config = dict(
    model='image denoising autoencoder',
    horizontal_flip=True,
    translate=0.12,
    downsampling_factor=4,
    encoder_norm='layernorm_no_bias',
    encoder_head_dim=48,
    encoder_fused_qkv=True,
    encoder_bias='none',
    encoder_conv_stem=False,
    decoder_norm='groupnorm',
    init='torch_default',
    optimizer='muon',
    lr=0.0028,
    grad_clip=0.5,
)
Rows from block 6 of the encoder of a small image denoising autoencoder, named by matrix and row number. Rows with one number belong to one neuron. Each number is 128 + 32 x the weight over its row's rms, rounded and kept within 0 to 255. All counts start at 0. Numbers have three digits each.
After each neuron's rows are labels from the 100 images, of 14976, where the neuron reaches its highest value: "strongest on" is what is common among them. Only what is clearly more common there than usual is listed. The data: photos of plants, animals and fungi (iNaturalist).
# fc1: MLP up (encoder.blocks.6.mlp.fc1.weight, 1152x192), inputs 128-191
# fc2: MLP down (encoder.blocks.6.mlp.fc2.weight, 192x1152, transposed), outputs 128-191

fc1.371:125121130133142166115117184140142207112126096156163114155117125181139157114144106057167136114111115115145124140064108077088078178169091073210129141124107193142152103134191075042110151124140116
fc2.371:096118182082081056145115069182129096099124172107053162118108133055163113156133113178042140154145134130131139080197124159184169093101135167123152129124159104115087115135122164173128148158116149
strongest on: order Passeriformes

fc1.375:126131183097117163143121139062109098077071176142093124081100130090127147146147153069117135156036124127113144106148131071155145121212151151109121110076121168109142177169119135138195140164089112
fc2.375:158185108166150134124124137106143156164122118143128094075089186136184130126105117066180157085173135162101086124128142083098194103134137128142116154174103155162174181076125090139121150130132104
strongest on: order Charadriiformes

fc1.380:168155145121126142068034155109124108094125090152146122138141189129087127133145098104133133156102035159156164080120119118110174095211086151179154084105140146048132092143151108161143115114177151
fc2.380:078171171117128138185147139169130160165180194138071122129179052050102150101141168098134117102133186161098161178187082149125154170132136112081089091095118148159100154088075123179142112129133082
strongest on: phylum Arthropoda

fc1.764:112094131107134157119174132160152123121095146118115120003136154122129074140091156160134140156073116148171106126115200097146157101157175125155128152116160169098119104106070141153082103144103145
fc2.764:138164050119160085148153136101075132098168092132144163183092103118124199113145125130190112148198161104103196126138043173145085138108114128145128126119143098115112141189120185105160159142114097
strongest on: phylum Arthropoda; class Insecta

fc1.150:119112204129126125114089080113172138145115140129117142073141134092060094128144124156132128152135132117101132140152086127122169159142082175112126092129094152102160122103134135140078139130120075
fc2.150:128094091133136196146164110132089101122122151144119108095126160122143122121125145065177173156127093130122119126123134125043113111178082092145131082092201134134128145161133105195129178095131078
strongest on: phylum Arthropoda; class Insecta

fc1.351:122227145135099135105173164097099109084076119162095148107147136140138101155104098115111158174093086123127114193095141155134155143197162098131109127075143139106133051130217081111073125145112161
fc2.351:140117108092167105166088124112192127138132144100142150138141133055128129142098102162134175087123155119083123044187091115118140171064128119132121162228139115125073157141160141122168149135126078
strongest on: phylum Chordata; class Aves

fc1.10:113100195113148140055129127082106091070099133167149088118121134185161143108103093137103119199118066107094109124123082131118124176122156199122104148177106172106202121164130156138140095130089144
fc2.10:148127108141130107114193189143092140200114165137119138120074129134084134131136149085140140104168127123099195151158080155144113112190119092100129099157195151140163131123157099124145173057127089
strongest on: order Anseriformes; family: Anatidae

fc1.117:063132125147101134048140130114121135170155147154075114102150111108206125110094144124116169116106088130101140123158135115153149175073171150128123140104084084125124147126117115145149116211159085
fc2.117:140111072135101087130114086149159144099152113142172174111083124102108075171169125157134148112141106142154055150119043122099163134229130137133124135128140167079129134086128182100103059148109167
strongest on: class Insecta; phylum Arthropoda; order Lepidoptera

fc1.454:063093117123106127200105136092076099163128170101091121153117112140107108143108144209170120119112094095079121150146121117134157134153137123117143111108119186125099110085183138114095125185133137
fc2.454:098128144122099134163115127128159160094135092179080094083182113149157162150178132124099142184163146164133208093153153110075146125068129119121153143142095105169175129130136112104147091120120188
strongest on: phylum Arthropoda

fc1.685:174166165111123149137126112128091098059108110076056197137160111142150133143130098121144099201126088138140159163136096119135214110129122121103116121119164183198158126138091135142131122205095235
fc2.685:108111169115124051086076141123136138081155139179184101122119070083122133052113154134154116117098153142115087118122143103162084158128150121138168112099100124049093132158185067108115160090133072
strongest on: order Passeriformes

fc1.246:084135173142164127114104188182142125100191142128181085114104129102104112134156121104102112094090166110144126105113128136147122104139136122121187172103159127096146140180159107123133219190104091
fc2.246:204120143116116124159118129052146111111114151148105138152127102133149127110175162104087096194111106225169096141134126098139124125132127116157143078118153141136124088166101087112198178188167202
strongest on: phylum Chordata; class Aves; order Accipitriformes; family: Accipitridae

fc1.248:092128107132118111122098099142132100107147154170142161111118140106152120127114149116121210092126085116180174135150125112107188158168092118137068135128101118169086168135096153193130146146110124
fc2.248:135072089162157149131076144145095176134143104134152110118184097094151084131113141130111091124155168153077113133128140140146159151114169157137109111149132115108140176111128177104078107147098169
strongest on: phylum Arthropoda; class Insecta; order Lepidoptera

fc1.391:142095073132113133117102174094115192142162128115184065074164119152131178062095121182123160136143173160122174163152184104106181126105154076096114100116067115122103100151157092165129137120062115
fc2.391:166141139118130131154134155100131120129138123156113125188120096183186156126133165147117172127066165124122120099121135100122050104096088059173133112127167124124072064120104117183162142163149154
strongest on: phylum Arthropoda; class Insecta

fc1.388:128130160120032141146119133125158116133071099073125144117138122115154080131108082092182168101146058101054093101079069214129127178132079086131108168120148136146145136153161165103181133153196098
fc2.388:085124109154139140079146111162090161144105126148174098093061125161194109179147140133073116143099136165164110072128178127136140083160142145090107128124116104146197105143098139208093120070128173
strongest on: phylum Arthropoda

fc1.409:131097191137098160144091166084112114061125137044085156124137105174119121126153112084116106163115084091164143156120109109119182163139151109136159124118153165176155119136119118094122098186121182
fc2.409:109156178087145060082116110151137120093125101207159117118087079050136119080066124158122119145138166169118100103148128093180099108140124117116123132089140145046077134119130088120111154099127116
strongest on: order Passeriformes

fc1.55:155164133140158148083104110104157076111143135164076117124129091124175102057153085126076109099087142129140129187130141178160145129142079112154067107115101132136087101114170070146139119133120156
fc2.55:161112125121124120119197113133118122174172144147144186139192160141156168131192133163127114200168133127125076144124139055147110123098161166156073123052096078150157093092138116050130094130143161
strongest on: class Aves

fc1.452:067128192063130131141091128124157181132156150108144146102126159169094095131141132088107154166104084134131087073162144088072085158118135072040132083161118138109115169150170135155130126076149182
fc2.452:082160124193131065111075068110131098181111162104102126104164116142153187128157180151185130142063095145127157100135128137073135111090151152246104135140132125082113084090161171130139119158176109
strongest on: class Aves

fc1.489:104111171145092121117115055143113155118113131142161149169162074125125147226167127129110100166063149171118100152115086132114142177139241095190156111108108134133132063116104130126190160097166167
fc2.489:073096125075153110110103137106111107125092093149123162112141108144184114136124140126173145080138123117136130230148097158163160139096147167138102106142132126127107175136134072139154123155127152
strongest on: phylum Chordata; class Aves; order Anseriformes; family: Anatidae

fc1.245:133167144112105128069128123108140092137126187140158061121066111116084120137145094164130100127170159111072149116169144093119111135153112178110113114115136105144134099155138132123104151147132123
fc2.245:098136171114113148129146080152131143097121123188143135115059060167130109119163119128077126126169149196057116146139096142115205172179132093163071134134115127092177118137107102197045152122122138
strongest on: phylum Chordata; class Aves; order Anseriformes; family: Anatidae

fc1.466:157100110176128134147110103120178109120156148133153165154126112115158154110063121150156107157079142142060146112150134132146095153103094064128108087058125084104145132126125143143182169116093143
fc2.466:171134127118065190154082101129163133153087131134080068127140148122112103144092093151138155144154103128119126055126112097126169150084155124121162195101097094195134147130133153102127136076091170
strongest on: class Insecta; phylum Arthropoda

fc1.681:158132138113119142090120100123131084120167141122153172164057152112180167137064160122146137119140122193139111151134154120104121109112072130167079144125132109153129144148130080066109128132118144
fc2.681:141158145150128117170070137166130169129101100117107080085116141105086136156090079127137105149118088155153110063076131082128140149082155122090149110167148116138164155116154101143130082124157125
strongest on: order Lepidoptera

fc1.18:084095169170126139150117195109153164124139148128184097182087128177125128119098078056122119106130129080172155154094089092084113208139110119211141140151159177186156123143153076066131124141157106
fc2.18:155135185061110082110111073204121122082128138133090136094128133068143116137141136172079143143120148184099102070152133130195133034142135137101142155093137102053078118102147167126101156126108164
strongest on: order Passeriformes

fc1.558:095148121112090151140159118061053159114133146088110111132132155134125140123145125115144174143125102144104144166095176169118127162123097077159057131142128161077114146211135102209150109130161120
fc2.558:098176190126165092116082089195174117121160111100117118124136113112081122147190107190135081105077165126142099074170117090155129140106114157085167173098114170173087120119101108065096122110070086
strongest on: class Aves; order Anseriformes; family: Anatidae

fc1.523:109130125118079157105123054135078049103062086136097122132131187097118126145140159161176150152126100160113102161186117172147177107138150095060110150105120112091096137133079087150149110135104159
fc2.523:137115137131143111162112189139122186116209188110119122117159095133142116130090117078078072084101140116119185132052133048153122146096115162182152135168138144134187115125132185108118101164162043
strongest on: order Lepidoptera

fc1.367:118072189127143137139110193107176157107133132091213117159078093164150133106109090104107101147123132107136134131080096093113128176150162104222158139114175177166152144130143114113126102187178133
fc2.367:137157132122110100091151060185122150093130142166077093085132124099116131195134144147094154128098193154125099133185136131172147078156089100101106161110109058088105089146137108095084163082089141
strongest on: order Passeriformes

fc1.284:053109161143199104134155097122137131129092175131111092118202131131168169118103126117129154202130112169098092116124076054092148147110184128143146128092118155093166088137134146137161092108182152
fc2.284:110120083092093112103049115180129093091110112162112151156081117100161079144146143131140026103152151107158142081110189149167114111119143107125114147122150081170103093193132117119141140127101098
strongest on: order Anseriformes; family: Anatidae

fc1.766:157151218086128104180164124141096145093146117136083145143101118154139103193113113133085132176090136143130131107166136136146138154191087109143134106179096147075140117123096092255111155097126096
fc2.766:094141155090147170146116155133186093126171081134136149125131128136049160168172140142117104062154129104076117136174065143183127132179148123118132128207121152076097165114135156032114092143131089
strongest on: phylum Arthropoda; class Insecta

fc1.187:107118140133090100119089067108095085119138162127106153149179110131127117187174106120085101113162171123135081146127110098132107121127178160134177189071124160143109144173092152166205106091087159
fc2.187:118105119035156153060115111139091170107088100116103117165085135075124158106095187131189139114137124112153112075123120115110150041106118128179104137148142129141148134120129111097120136115126193
strongest on: phylum Chordata; class Aves; order Anseriformes; family: Anatidae

fc1.19:162084178131083141130053133090138066078107163066112172147144179157120099147148152093093100166159114096157101119184112132171222121119157092109156075094147137173135137148077133099154092177107214
fc2.19:099154144144108108092157132151097190104140105179131119134104040090114122094062137141195118099085182158116153104078171072097099139128112133158100150110119144058143106124192094128094160103144061
strongest on: order Passeriformes

fc1.4:162128173147168104136154102146161201144148153144196136136132103154150138119145095091107120180138125121130163130121100073111103090138071141208108132149201160184173167150165119068109192182108107
fc2.4:115148094113079096139095131150095051070130117129081116124082102108107119128138131156138146094101126143163076114144122162161160133124166142090109107030083111078103106143156113161130155099148153
strongest on: order Passeriformes

fc1.278:124176155128130081152141171092169124177137096107097108087157137078118160129053117132132158197063090123112149113098206108095166148139140112156146191163115111063085186137096111147095093086189133
fc2.278:195096123123130150142179093111151148134143093153110168066097178118118163168115114141136166085158160146095126158120103183161153113179072099165066189158084126156096125150123142123073117123042121
strongest on: class Aves

fc1.663:101082158083139120134181190037123136144153111079143081130176151164125117118152108107137110124151175090135141153131175151150149090123145166129186118124142120149115118103138109079139046093079186
fc2.663:183156194110176157164091136156167028132146075145091185097098092158082117144154099134138120105128131125170091111121136095135105118097102143152117171107170121096144180122106119073121113160194078
strongest on: phylum Chordata; class Aves

fc1.303:109099188103092130134089129166152103127079113131155136125174131167141162043207114141098121126082092122138160127111138120137067147138082154158107075125174079099145124111116120128190200105090161
fc2.303:176161108141127182107156187136155124093125146095121124112091085097100094126087158223141140093165136110129141130106118105072157130145174094094156125212116102126135097147097162187153157125160175
strongest on: phylum Chordata; class Aves; order Accipitriformes; family: Accipitridae

fc1.288:093174116111073181150078099148021131104132124162000119090157157079118127108168213135194162103102101130119140152154155145175166110106160163112112150127081143090089033120121117167142141105106142
fc2.288:151100152114171130106146160089187109126125091137239146150118121151131110112079037106088109189130112090112138128101112117060097126194080096155138162161199097106117122179066102102103133186160098
strongest on: order Lepidoptera

fc1.505:108169172107140161139083075130082134079139172131085136174166150127123123105166174076137150130115103099152141173176067138124162129092136119160123148127149139141127105146133095068161141150095184
fc2.505:167123164140089053102119181146139147126150103152154140090076095062112070121085113166139101144104127154094109056075171073154119104151122126138120145113144140057122128148160152146114139141147090
strongest on: order Passeriformes

fc1.205:150138181158109167142064110114093117063119184098124178158146153138147071157147159028113131134119090101173120148162100112154218111105144104147130094117165191187147127154112114076150128154106229
fc2.205:120110159095100089102158157143143172083139108167124123134102078088124125084089124171158085143096170160088111085090146095122086140148134131154150171101134124059098116128203114146114164131132073
strongest on: order Passeriformes

fc1.700:089152169078104142134110113169046116112080123145040136104153174166150158103144198163193128148108126124100121133142128151154130119138143154150137151068141114097147058148151101130129138159114132
fc2.700:127114082138176120099129161104163088084167148181169119133139090086087106135098067140061130143113111085110158150114155065051162152138110117120123136160152114098133128122110092121093128138185109
strongest on: order Passeriformes

fc1.543:155120164149105107128168105082100176128109099152186101117070138146109138112127140169115119178159141154121151099171155128141145112094160118157037117148119114123148211141156138118144112141122168
fc2.543:058181119176109112100116174172155116125190153100095119135133166135140113204141159118107117142143105133147093124116132127140094179154100114115175146147087113120136056139145141138156145102176150
strongest on: order Passeriformes

fc1.533:082143185122162082167166115137087166113115159161167086136105147155167107130129108106126141140125127118138148162135090129122141128114118144172096179121197142163163138134194100099101159183154094
fc2.533:159119100113130136091072161185130086055128116139115167127127125079094140111147118124139119111096083125155102108133164121159128141123128112132126121065077100098074158123117124130125183084116144
strongest on: phylum Chordata; class Aves; order Anseriformes; family: Anatidae

fc1.386:093142086145121154104200135103161103187119109149104091060189174075106102109100096138118119176107082133113126137091136111159148127107091153113102173074106157108113163126131067153086138100146103
fc2.386:166100097147120139165149113150143167160163122139103100099089165114100123125044149129107138100070126118118166138092111162155149088141182079167122179134087178105148141136095100142063116127078139
strongest on: phylum Chordata; class Aves; order Accipitriformes; family: Accipitridae