From a checkpoint of a small image denoising autoencoder: decoder widths [32, 64, 128], batches of 128.
Rows from block 5 of the encoder of a small image denoising autoencoder, named by matrix and row number. Rows with one number belong to one neuron. Each number is 128 + 32 x the weight over its row's rms, rounded and kept within 0 to 255. All counts start at 0. Numbers have three digits each. After the name is the row's rms in percent of the matrix's.
Before each neuron's rows are labels from the 100 images, of 14976, where the neuron reaches its highest value: "responds to" is what is common among them; "patch colour" is the nearest of a few named colours to the mean colour under the peak. Only what is clearly more common there than usual is listed. The data: photos of plants, animals and fungi (iNaturalist).
# fc1: MLP up (encoder.blocks.5.mlp.fc1.weight, 1152x192), inputs 96-191
# fc2: MLP down (encoder.blocks.5.mlp.fc2.weight, 192x1152, transposed), outputs 96-191

responds to: class Aves
patch colour: grey
fc1.177 017:127124128157116118137158178067150150126133153080118160104176139123078130103142138203188107143107112110178100140159153121156105089149126111162152100104130116156166103105129116099130190121152122115090127117168129115111109086172156119141155137164140102173153134085130165093071080140188121113
fc2.177 018:121130165156125123119114086147148125122093156144140093187132181160169132174127125132079169150177090160148084098125108117122165156121097131106151142163107137088044167199117108111132057164122161113113146128088181108091118154154076126128097127172064159128058095136163153132143162134096144162

responds to: order Charadriiformes
patch colour: grey
fc1.308 034:075143126132116134190094105193154185088104069140130160073163162177108093141136142123151118121122159118223163099144137124142102103109099153172144196179137089124084097094140128091094074060120178137107138112122161118116167111159134062096124123105121121196214192161115162088086110144169167165
fc2.308 035:159098119141146111083153155105126097144098248138143123189086122100146153111173111094139132138156124152124118117166157125088132186119108076161126118078108123087173172208090135152113171199120077095187105125130091156107085161114103148168203135215124160163105134115145124150150108118110099128

responds to: order Passeriformes
patch colour: grey
fc1.351 022:100116144155176060118167090111088169138161096060148126099153106158102132138125120158184137166159153124204126140102104095088120159198109170150118161108147146100127151115139126137023071150127092098111123104123170091119123153040107111099148124082143196152166158126139137140105104163156103141
fc2.351 023:142105139165104169167043152136159117105135147147142106193083154126151160139091129158086057114150057127123119124170153206159119161053090090152125145142117100147122113154094120104197124099124155134141164126147146090146105118216170135173120102122037103164056108080100137121110141110115129106

responds to: class Aves; order Passeriformes
patch colour: grey
fc1.652 017:148183109121108153098168132081111152063095125121133092139180119107124139139116164060113136113155126152113111149131121128060140108145145126063142106172110167126079180104124146120114137164189157125184078116144161129109115137079083101121144073108121182136186086139166095105118153152187081133
fc2.652 017:085052143149146096152090121165143137160119195169146155165085157151137130121152119182138123138094084086181101128124169156142106133052047134167149131104152115101133083101042094125149101079119092125095160113136122088145115125191153143133082130152089074163085135050142174101110098122088185102

responds to: order Passeriformes
patch colour: grey
fc1.502 016:139116071150099190131140081105165130099180077171120127132148164094122111101123158106127116138125108179167109150155112107092104067152137152132111122194164139164134153085113129185103140116163113110153105161111184123151134115139085111135100113145143093141205114166146115142072203136178149149
fc2.502 017:077087193151144102124095144153142114132094165129147131166113130167150167136154146162128106163141158102138112106136154137150119199080019109126150153115118159070090090180105086078126110129135134114123125080155103128072102156131183163097159143135100201127033123085113210085122084170104121127

responds to: phylum Chordata; class Aves; order Anseriformes; family: Anatidae
patch colour: grey
fc1.106 206:099155116099102159135114150180188123124174126164092120136115165101125154117180093184093095110124127080163169095083114145132142171150136139133188190140135086116148141113183151133126112109087141101142100128107152160131130164110126159135147064092095132118165115056120128158115137130100125155
fc2.106 256:115104127143126104109149161133099190126174087135150063135163094118081096108086139072124126129131119087099052137102148132107079120147129100116083142170148195179117163142079061145059168185159122139063176147157111102142118104100131155087164123138134111161116106149144143110182158117141111158

responds to: order Charadriiformes
patch colour: grey
fc1.737 114:095128139110140056104068115117161144095131085155162142128149120201131084129113153117115137171083147091154106134155116214153077136105087092129145091150136155160122175158114123164146204126165141134131150144131141124096178166111165077148119096120144072155171148146122133116132124079140118143
fc2.737 115:164189065113120122151085129158110113159144105170135144077096136134111160104143122136173058107138129151107185137133090085096125151125150182148129121114102171086150110142169196080151105117104135163131116165128084132130122077103090132169140120086075156148095048157117121133163138094166149080

responds to: order Passeriformes
patch colour: grey
fc1.35 141:115179146117125160174157114083168144154072122147087168150087161081118106112155146143114159087082144058150151117131143108153098099092144185084097090080097129150162173100088085111195147151145115112138137114195148150148144157104136146134145135105134160066133126140105139035086081155098133118
fc2.35 133:050152114118068132121112124110149159083098151078059137130151118130090165143096063133081104135106119133120129135099113151119116093135169167125135187204161174120124111149148114091078111129124134103138115200080144120141153170144129119154162163113118130174182057107087126117162172099120145128

responds to: class Aves; order Passeriformes
patch colour: grey
fc1.360 131:098150090140128130134176093119121122054079133168120155131129147105089136112157151144131160143139124143138145142197127194139109102175139153075144077134083104155133165131087109106153143180176075125146091105079090141114092138130130183097130134063058094132067070055187132075118158074112147129
fc2.360 122:097175184126126162131132112106155098179127128156058112087140154157131106121176193130105151115096161134122173147144100046115136141060144104166099148116143169054111095109157126117176087069106104115129152066132133124146112138087134115166204096115186137180153162128071164151148126085141115157

responds to: phylum Chordata; class Aves; order Anseriformes; family: Anatidae
patch colour: grey
fc1.103 202:090148130092109163113104143206180137178156165141110084137076105093144100125153083138157089135119141107146140090153149179112143074147128147186128128094161152093117085132178127094128137058126171131138138087156167143075135137101162122162166119118103154123143068113189098127083134143112105175
fc2.103 268:115104127120107066143109083045138133132111148135127168123131145125139130169134181180181115125130135165136148111112114113140082197099113160124100106104132097184116076076127125113141108127100175102119105168061154144109130119093124129142095124140133157170173161094151190142143102089106144091

responds to: order Passeriformes
patch colour: pink
fc1.703 163:118151113172168169138104127152114099128153119182135096073041170139093137134167130130122086088135143094089142079110128105122139141110137146136075095106167202091109152139115089135164107146203133154140106117062146136096148088108086165159137131129063130073128135117073113188069179077152138117
fc2.703 186:108174137093142087128115157108120145151097171116123152164153147119166118128130116133162136127138102167089079215125163051102165068127078165149144121168146083135138114098141140168132145148089167193128124099150109177147221081113107123075131139143194100146148101173177144126127120112166062090

responds to: class Aves
patch colour: pink
fc1.595 064:110136153115106174175083097115092085113145181125125127153110111148160056162103142100109114127113176066124136067183138095057143098130109109129143143167166116114074154103148090114143079100168181159166106063160168114085102123096187109142097144169082148123165096136197142157136135208158177140
fc2.595 067:182090069117129116071121172145140178184186091130132132091132158101137141124203126162115109154122114106087154135095103107159109095093107081204083145122092155089172063101090140172122157139123049106146136217143048181131147146164125146130145160047126085112166162144091115111132085078153121163

responds to: class Aves
patch colour: pink
fc1.73 180:099106097162128162172138148145130101133138137106078081101111143130073171129139117104105110131173148160077141105167070097099102191203162160156120066153158154165136101099171143131180120075105137088177168109150122152075168147147147160139167182108080138133140136059064099125116112146147114146
fc2.73 199:143090172152129136149121159114129124089115125143176138154124121123177140136111169136155160113151123122194089080104179193155135081126075101112106196114057109134116147147124117092104115155161079104134086105105146080169103131092071108110153114183143162104120129123177123135110131133141145066

responds to: order Anseriformes; family: Anatidae
patch colour: grey
fc1.477 163:156153088173125163115163059143145086147149155133161128121156108152098132119137152156155115160122146140183140058141143140161133062173150109132152142085125085150102057125143107132153131067113153104149078188086131113082115158034094107103126160122165153135132096107140174155088133123106140133
fc2.477 174:113137171136152180114102170161089115079092151148094200118106168087182101129157134062079153090117115145153106145145167155178161123127100119141114125181144107106135141116102119119135045103129129083162152141149139198166108128168154111176134147146071121080117163147127103103128081205085095106

responds to: class Aves
patch colour: grey
fc1.428 153:179105144095052144136126114197184123138146148088177164157182165130094101133092208155171109137093122143111064141152139073143116120172098128116145170119094106112100093113111123162133078132114078138098166081175143166140148090129142087093111128091113214057102075100120119099144179110092134086
fc2.428 167:140092142192169088113106132127176082055063148106178166135157133139121100093144139107151129145111182106161162150093071126096089182137092103144094113126071154115130110161145111132221175128136175143139169163155136142109066117118208138111113156158107099120116102077147140145091072162079184133

responds to: order Passeriformes
patch colour: grey
fc1.354 141:139101117154181098133126128098122158131072124120135142117118123128107152137132163129164107146098102104169131137147181132164109080137199169131080120074054141110145090061096165131140159157109132121151069118110176107058122094121153097180165123127124141187129108174133144147097095107189156187
fc2.354 138:109103105157159154143133121084130119154152119120144108130154187119115160172103116153027134084204173124164125139041142119131108155102144058107143201177178149114115132162101123115138104141128156170098179150175117134133220148154091122142107157153099088124092155112089145159103112101152127178

responds to: order Passeriformes
patch colour: grey
fc1.65 140:147104089141119072108194108134161112127100100167072138134105084091092120139154133174158094157208133141110153091126099133176104120115153152133089128161098114115149145114149168076110086206166112122140189141074185130143094095115120042139155150083123107141154110142086158104128141091129125152
fc2.65 151:162169139125102178144159076154180083155169092099131127100113144123080120056147134086149117122074085141144096189127148080090147102134119114172136117161158145103192140164065116086114147176141196142153122046145139115153119137103134139135143112112119071103126146153190106129187075176142067133

responds to: order Passeriformes
patch colour: brown
fc1.512 013:140092116123111180122169064078177135056132085125156134110149115108118089067089202167135098151138122152148081163202089066085136072094135094149109137157108163098166159109081137175071125137146084140124122131133135131121120092147120118131145140112108125176190137152134143083102133158126208192
fc2.512 016:070085156154166118146105177187132138138117177150097139182126152149174173155140067115133161140125120121206099079127154194134091170146046143102167105146135117115026133154119087085170111103125154079135110100114149092080122168117185141097125120143123183099094103100148158116126136148149059086

responds to: order Passeriformes
patch colour: grey
fc1.28 015:136132124137157139104131116077149130120176102112140142094113123103133130130119092156136107154150134156191118147156103063180135151173095126114064140169144101113150141122124117117099137111172112126122129110107121092090116109194152153123168130128141117147176078132171124088102150072164146141
fc2.28 017:096124142167127153162130123158143133097083190151154126179107165164148164144172127151121139154137109103134089114121131198080124123103110121111177112115128181094069124184115087093155113120123098137139135095137170126125137135084144146135076138150103181122056127112105155111110127164135125125

responds to: order Passeriformes
patch colour: grey
fc1.152 132:145153102184112115092059085174122108095136115186137120084158117092129107175169161119140135114125073131148118148113166129103133099044085139091087120159114105209134143129132140126080057176146139059151098105106119121102127141114255180146128087133078172170081122144105143122119139129188135110
fc2.152 128:142125129108148140180160152163159161188117149185130140131074102165063140152141085112104067113110150151104102093132127138137152173147117092154144112144147143106090125077108129118117163104121160123111166122154148176166162145107000118120153168092132121115177140104096076164139186124186133191

responds to: class Aves
patch colour: grey
fc1.208 166:098147085095132147125080106110153118080122102158130157100110146112107113171062122101164147129111114174149107140154119142131129112195143091122139127101100091099126180160075093137189063157206113126136100129109076175110180145100119174118130120055089045125115111016141124097126160127111176145
fc2.208 163:093093178122124156085180149118142151168083122167121083129153130164170151116159148105114115169097176092081138115161109125074126156085088187141160085126127149076166106153188160106141138124141140109112123066090152168154095123107162153104136116090074144178150151203128161130125097096124139139

responds to: class Aves
patch colour: grey
fc1.679 167:123131155167093167223108125117108134151100106144120087107092152121053161169156091134079106137166155131189174111095145162091149097083154117128115156137107159076142081165084130093141110106147174137153165108144155147084142128098099104160102045090066154158112152077088138175105178090169141153
fc2.679 190:125148145086163148149142063118069114184175151126114106139135107066098120119105142156169139172129149174115147102175130076142142151138099121106170116092127069137126103136171143111124153075143146147112135160168081145186171099078187108093130155164162123106132103140156097108135111127141067162

responds to: class Aves; order Anseriformes; family: Anatidae
patch colour: grey
fc1.644 040:092107151131085183171127137145103148102171158168094133175170126107144082119093148170126132161147148072153147074145135132078112083116130165120153126157112128097111135096061113142154150119165190136137154149181121175123154094087156088137076089132108121123103158085163181130077112168125106176
fc2.644 041:135168164160124155109108079156136141184106143122201149040158169149109115169179089084122156096089125173090085157120105056126052134110114120127123183111174095111097111167107141133132131122172083113115117143114132178095048108217113167152187169112088118140164072178108100122159120106123174093

responds to: phylum Chordata; class Aves; order Anseriformes; family: Anatidae
patch colour: grey
fc1.388 189:130129137120117188100147168150124142114146124156164080129125145116153151159122057186134108165130141176177106073116092137119105136096138152166108158058091080112076135139157101108114095131098217088131085168140082175066168174051172120133127113127135158153159122088132118126113140170130125172
fc2.388 227:135101105146108134153117116178138092089122127136085157130113166141177143093142121069067077127102110125105132149146144171135177128167101152143154126143109095054154141019140181122135122138146129144167105156148136141148080206152131115148109090096102121131129183065117088051157049134132146129

responds to: order Charadriiformes
patch colour: grey
fc1.201 087:075113160113125147133045124177106120108092110204180112142122144147124131161102087148111092092148150118153144085143183107081127119149078111127171094155143116181117142162138131117135151134125148118110140132158155140091148114157160134120138061186110191080096163153104078131124124170180073113
fc2.201 089:180136099114174100135165148099154163143180132045081132151121064122091132076134171112129156183139129103105141123114154096174180149085152146169078130081090110122183114103130124157101157091137073197145079118081105153116098128137087145117131164124146095192181121066136200121132107143139116160

responds to: order Passeriformes
patch colour: grey
fc1.296 136:158130107135184118148097115121098147164101151127095152110176147165131177090155133174126134164079184128175074148136170110145140096123198167151125098125081120096072116061083131154152109172152087161154102132181198170097071158133085083165128143166070152156159136150084124122078078122197138167
fc2.296 142:163126135097164100112154164075077195147108108159100119085088216094154122163056138138088109137106126128165156175086105081130116149151165134115143132147104139186114159197059092077107138118153139138166179131092115095184142087105173101152164140124114123136046101149135145153157132143060111116

responds to: order Passeriformes
patch colour: grey
fc1.743 018:154191092159134110112178146107162127130099128116120109140107134102139174105141123141141158133178108095161106141136112088125043114081096103143073084130098096170141098136119085129160143091184131113137084094148139116102140138173130201115140135159111128142111066100167065108102142060150121132
fc2.743 017:095071150109120164115095098125139114099094159162133123147134167127122127190155132151101123174089101164118139104148126168107180122168129135094182121132136187042068158163094113080119088144109093172097156124081120093120128128121139101103081097155127132110098145117145184112110104152125132113

responds to: order Passeriformes
patch colour: grey
fc1.754 152:149146146131148153159225148098132146153147065071178132089159185116106145076143099148120107130110068172136138167109130144188111149094126111166131141125111137101091146159123060167135143201132133095095151121140106146079180127075177105077124101114142137164099099126124125123136113131180113158
fc2.754 168:190084052116142110129140145144142150188186116084122084095139130169119144175107138139107161140155146121144141142164125124047157148125164116158089118105099109153098099136111107159126100120174122162143113123072097156115148125183151112138096192133073118111117085131171134069120115176083185112

responds to: class Aves
patch colour: grey
fc1.112 187:132085202098160062091144103155127174161149107176171094126137155181130070146121183112156093173113115172155128107143098183187125135178173119129164126113124137183148148134109109109154123111146082160135103120141085161144176090126100082141153148082130106095132107101142151121118140089090134135
fc2.112 198:150139168157087129113118121125084175161108095138159118109123100140133144177135114167113149133096140136061099076122118174125127114139159163062110134156145061165131189142158172163154149120081116159153169103122121165106168168136190085165132082113079180103113118135071127138099174134147144092

responds to: order Passeriformes
patch colour: brown
fc1.748 012:154128104150122147138190147109153140093111129107134114136151114139115106112116161143173134117149104120172110173146097072102062049090094081129075071186120152147127140110109093136131137129210119129139101107162148097119164126174139135119103106138115094160169077113177087105091148113184132161
fc2.748 014:079063147158145122121089104134123123119120162173128131137131189124160174173195131144104127173110097138156097075149147167123133182140083159108189151108122166068056143193071102099146094099113121121123135120100143122111086149104133150106124140139122172111090139099142198099110136161112103097

responds to: order Passeriformes
patch colour: brown
fc1.115 016:109082157136085185096165124078159149136134145109136166109168100096084073028117205118187131096126056134169065153173105103090112074082149111136132062131105172161130168165138114153148165124153105133089128133148170111098099125133140170139100120103096130119138141081179113091106142138142166115
fc2.115 016:108134118151161117138125113198133122094105127140110131180137202179196220191152056151065148189146130133154108109145128158162122145139054143142169144140125122097060098094089118090138086144117125092141128133069097097081135123125172116072127134173110152164086061130092151144142125141142120121

responds to: order Passeriformes
patch colour: brown
fc1.23 014:173145114120076171097160140081159122105090098128162150116201108120104115070151209110123111127119091178145098163200111084096105070127112081080136070175100155145098140116124150145141161151158122089134080125156141132115149135153099118112105106145094113149168090104147122082100143114151157153
fc2.23 014:043060147144144108133126114176163157101116157149110110188079180133168157163132121136140160171121126095171100100101153174123132163113054153167169152106144125096046104152061066124132083111136080137113150117117127107080097150139181143089143132144117168153110101105140179096125124137134128093

responds to: class Aves; order Charadriiformes
patch colour: grey
fc1.219 117:111098120149153153103131116077166114209040088161118101083187184154090102117194118066217126153120100152108086129161133123078149086137172111129112127127101088082087113162136134078157134152141119146131062171113108120113085121084134128098161130084140162132135088065186139088104112108093106098
fc2.219 113:137157205119137130101168113171125144039112160154130099150070054103116153135150116166112152074119151140200135153146119131168111130117113111162133113070139153155139125085145095153109083137118128127103149133136175067141137187180128120156136080168155086183112126112146117127165097124114136061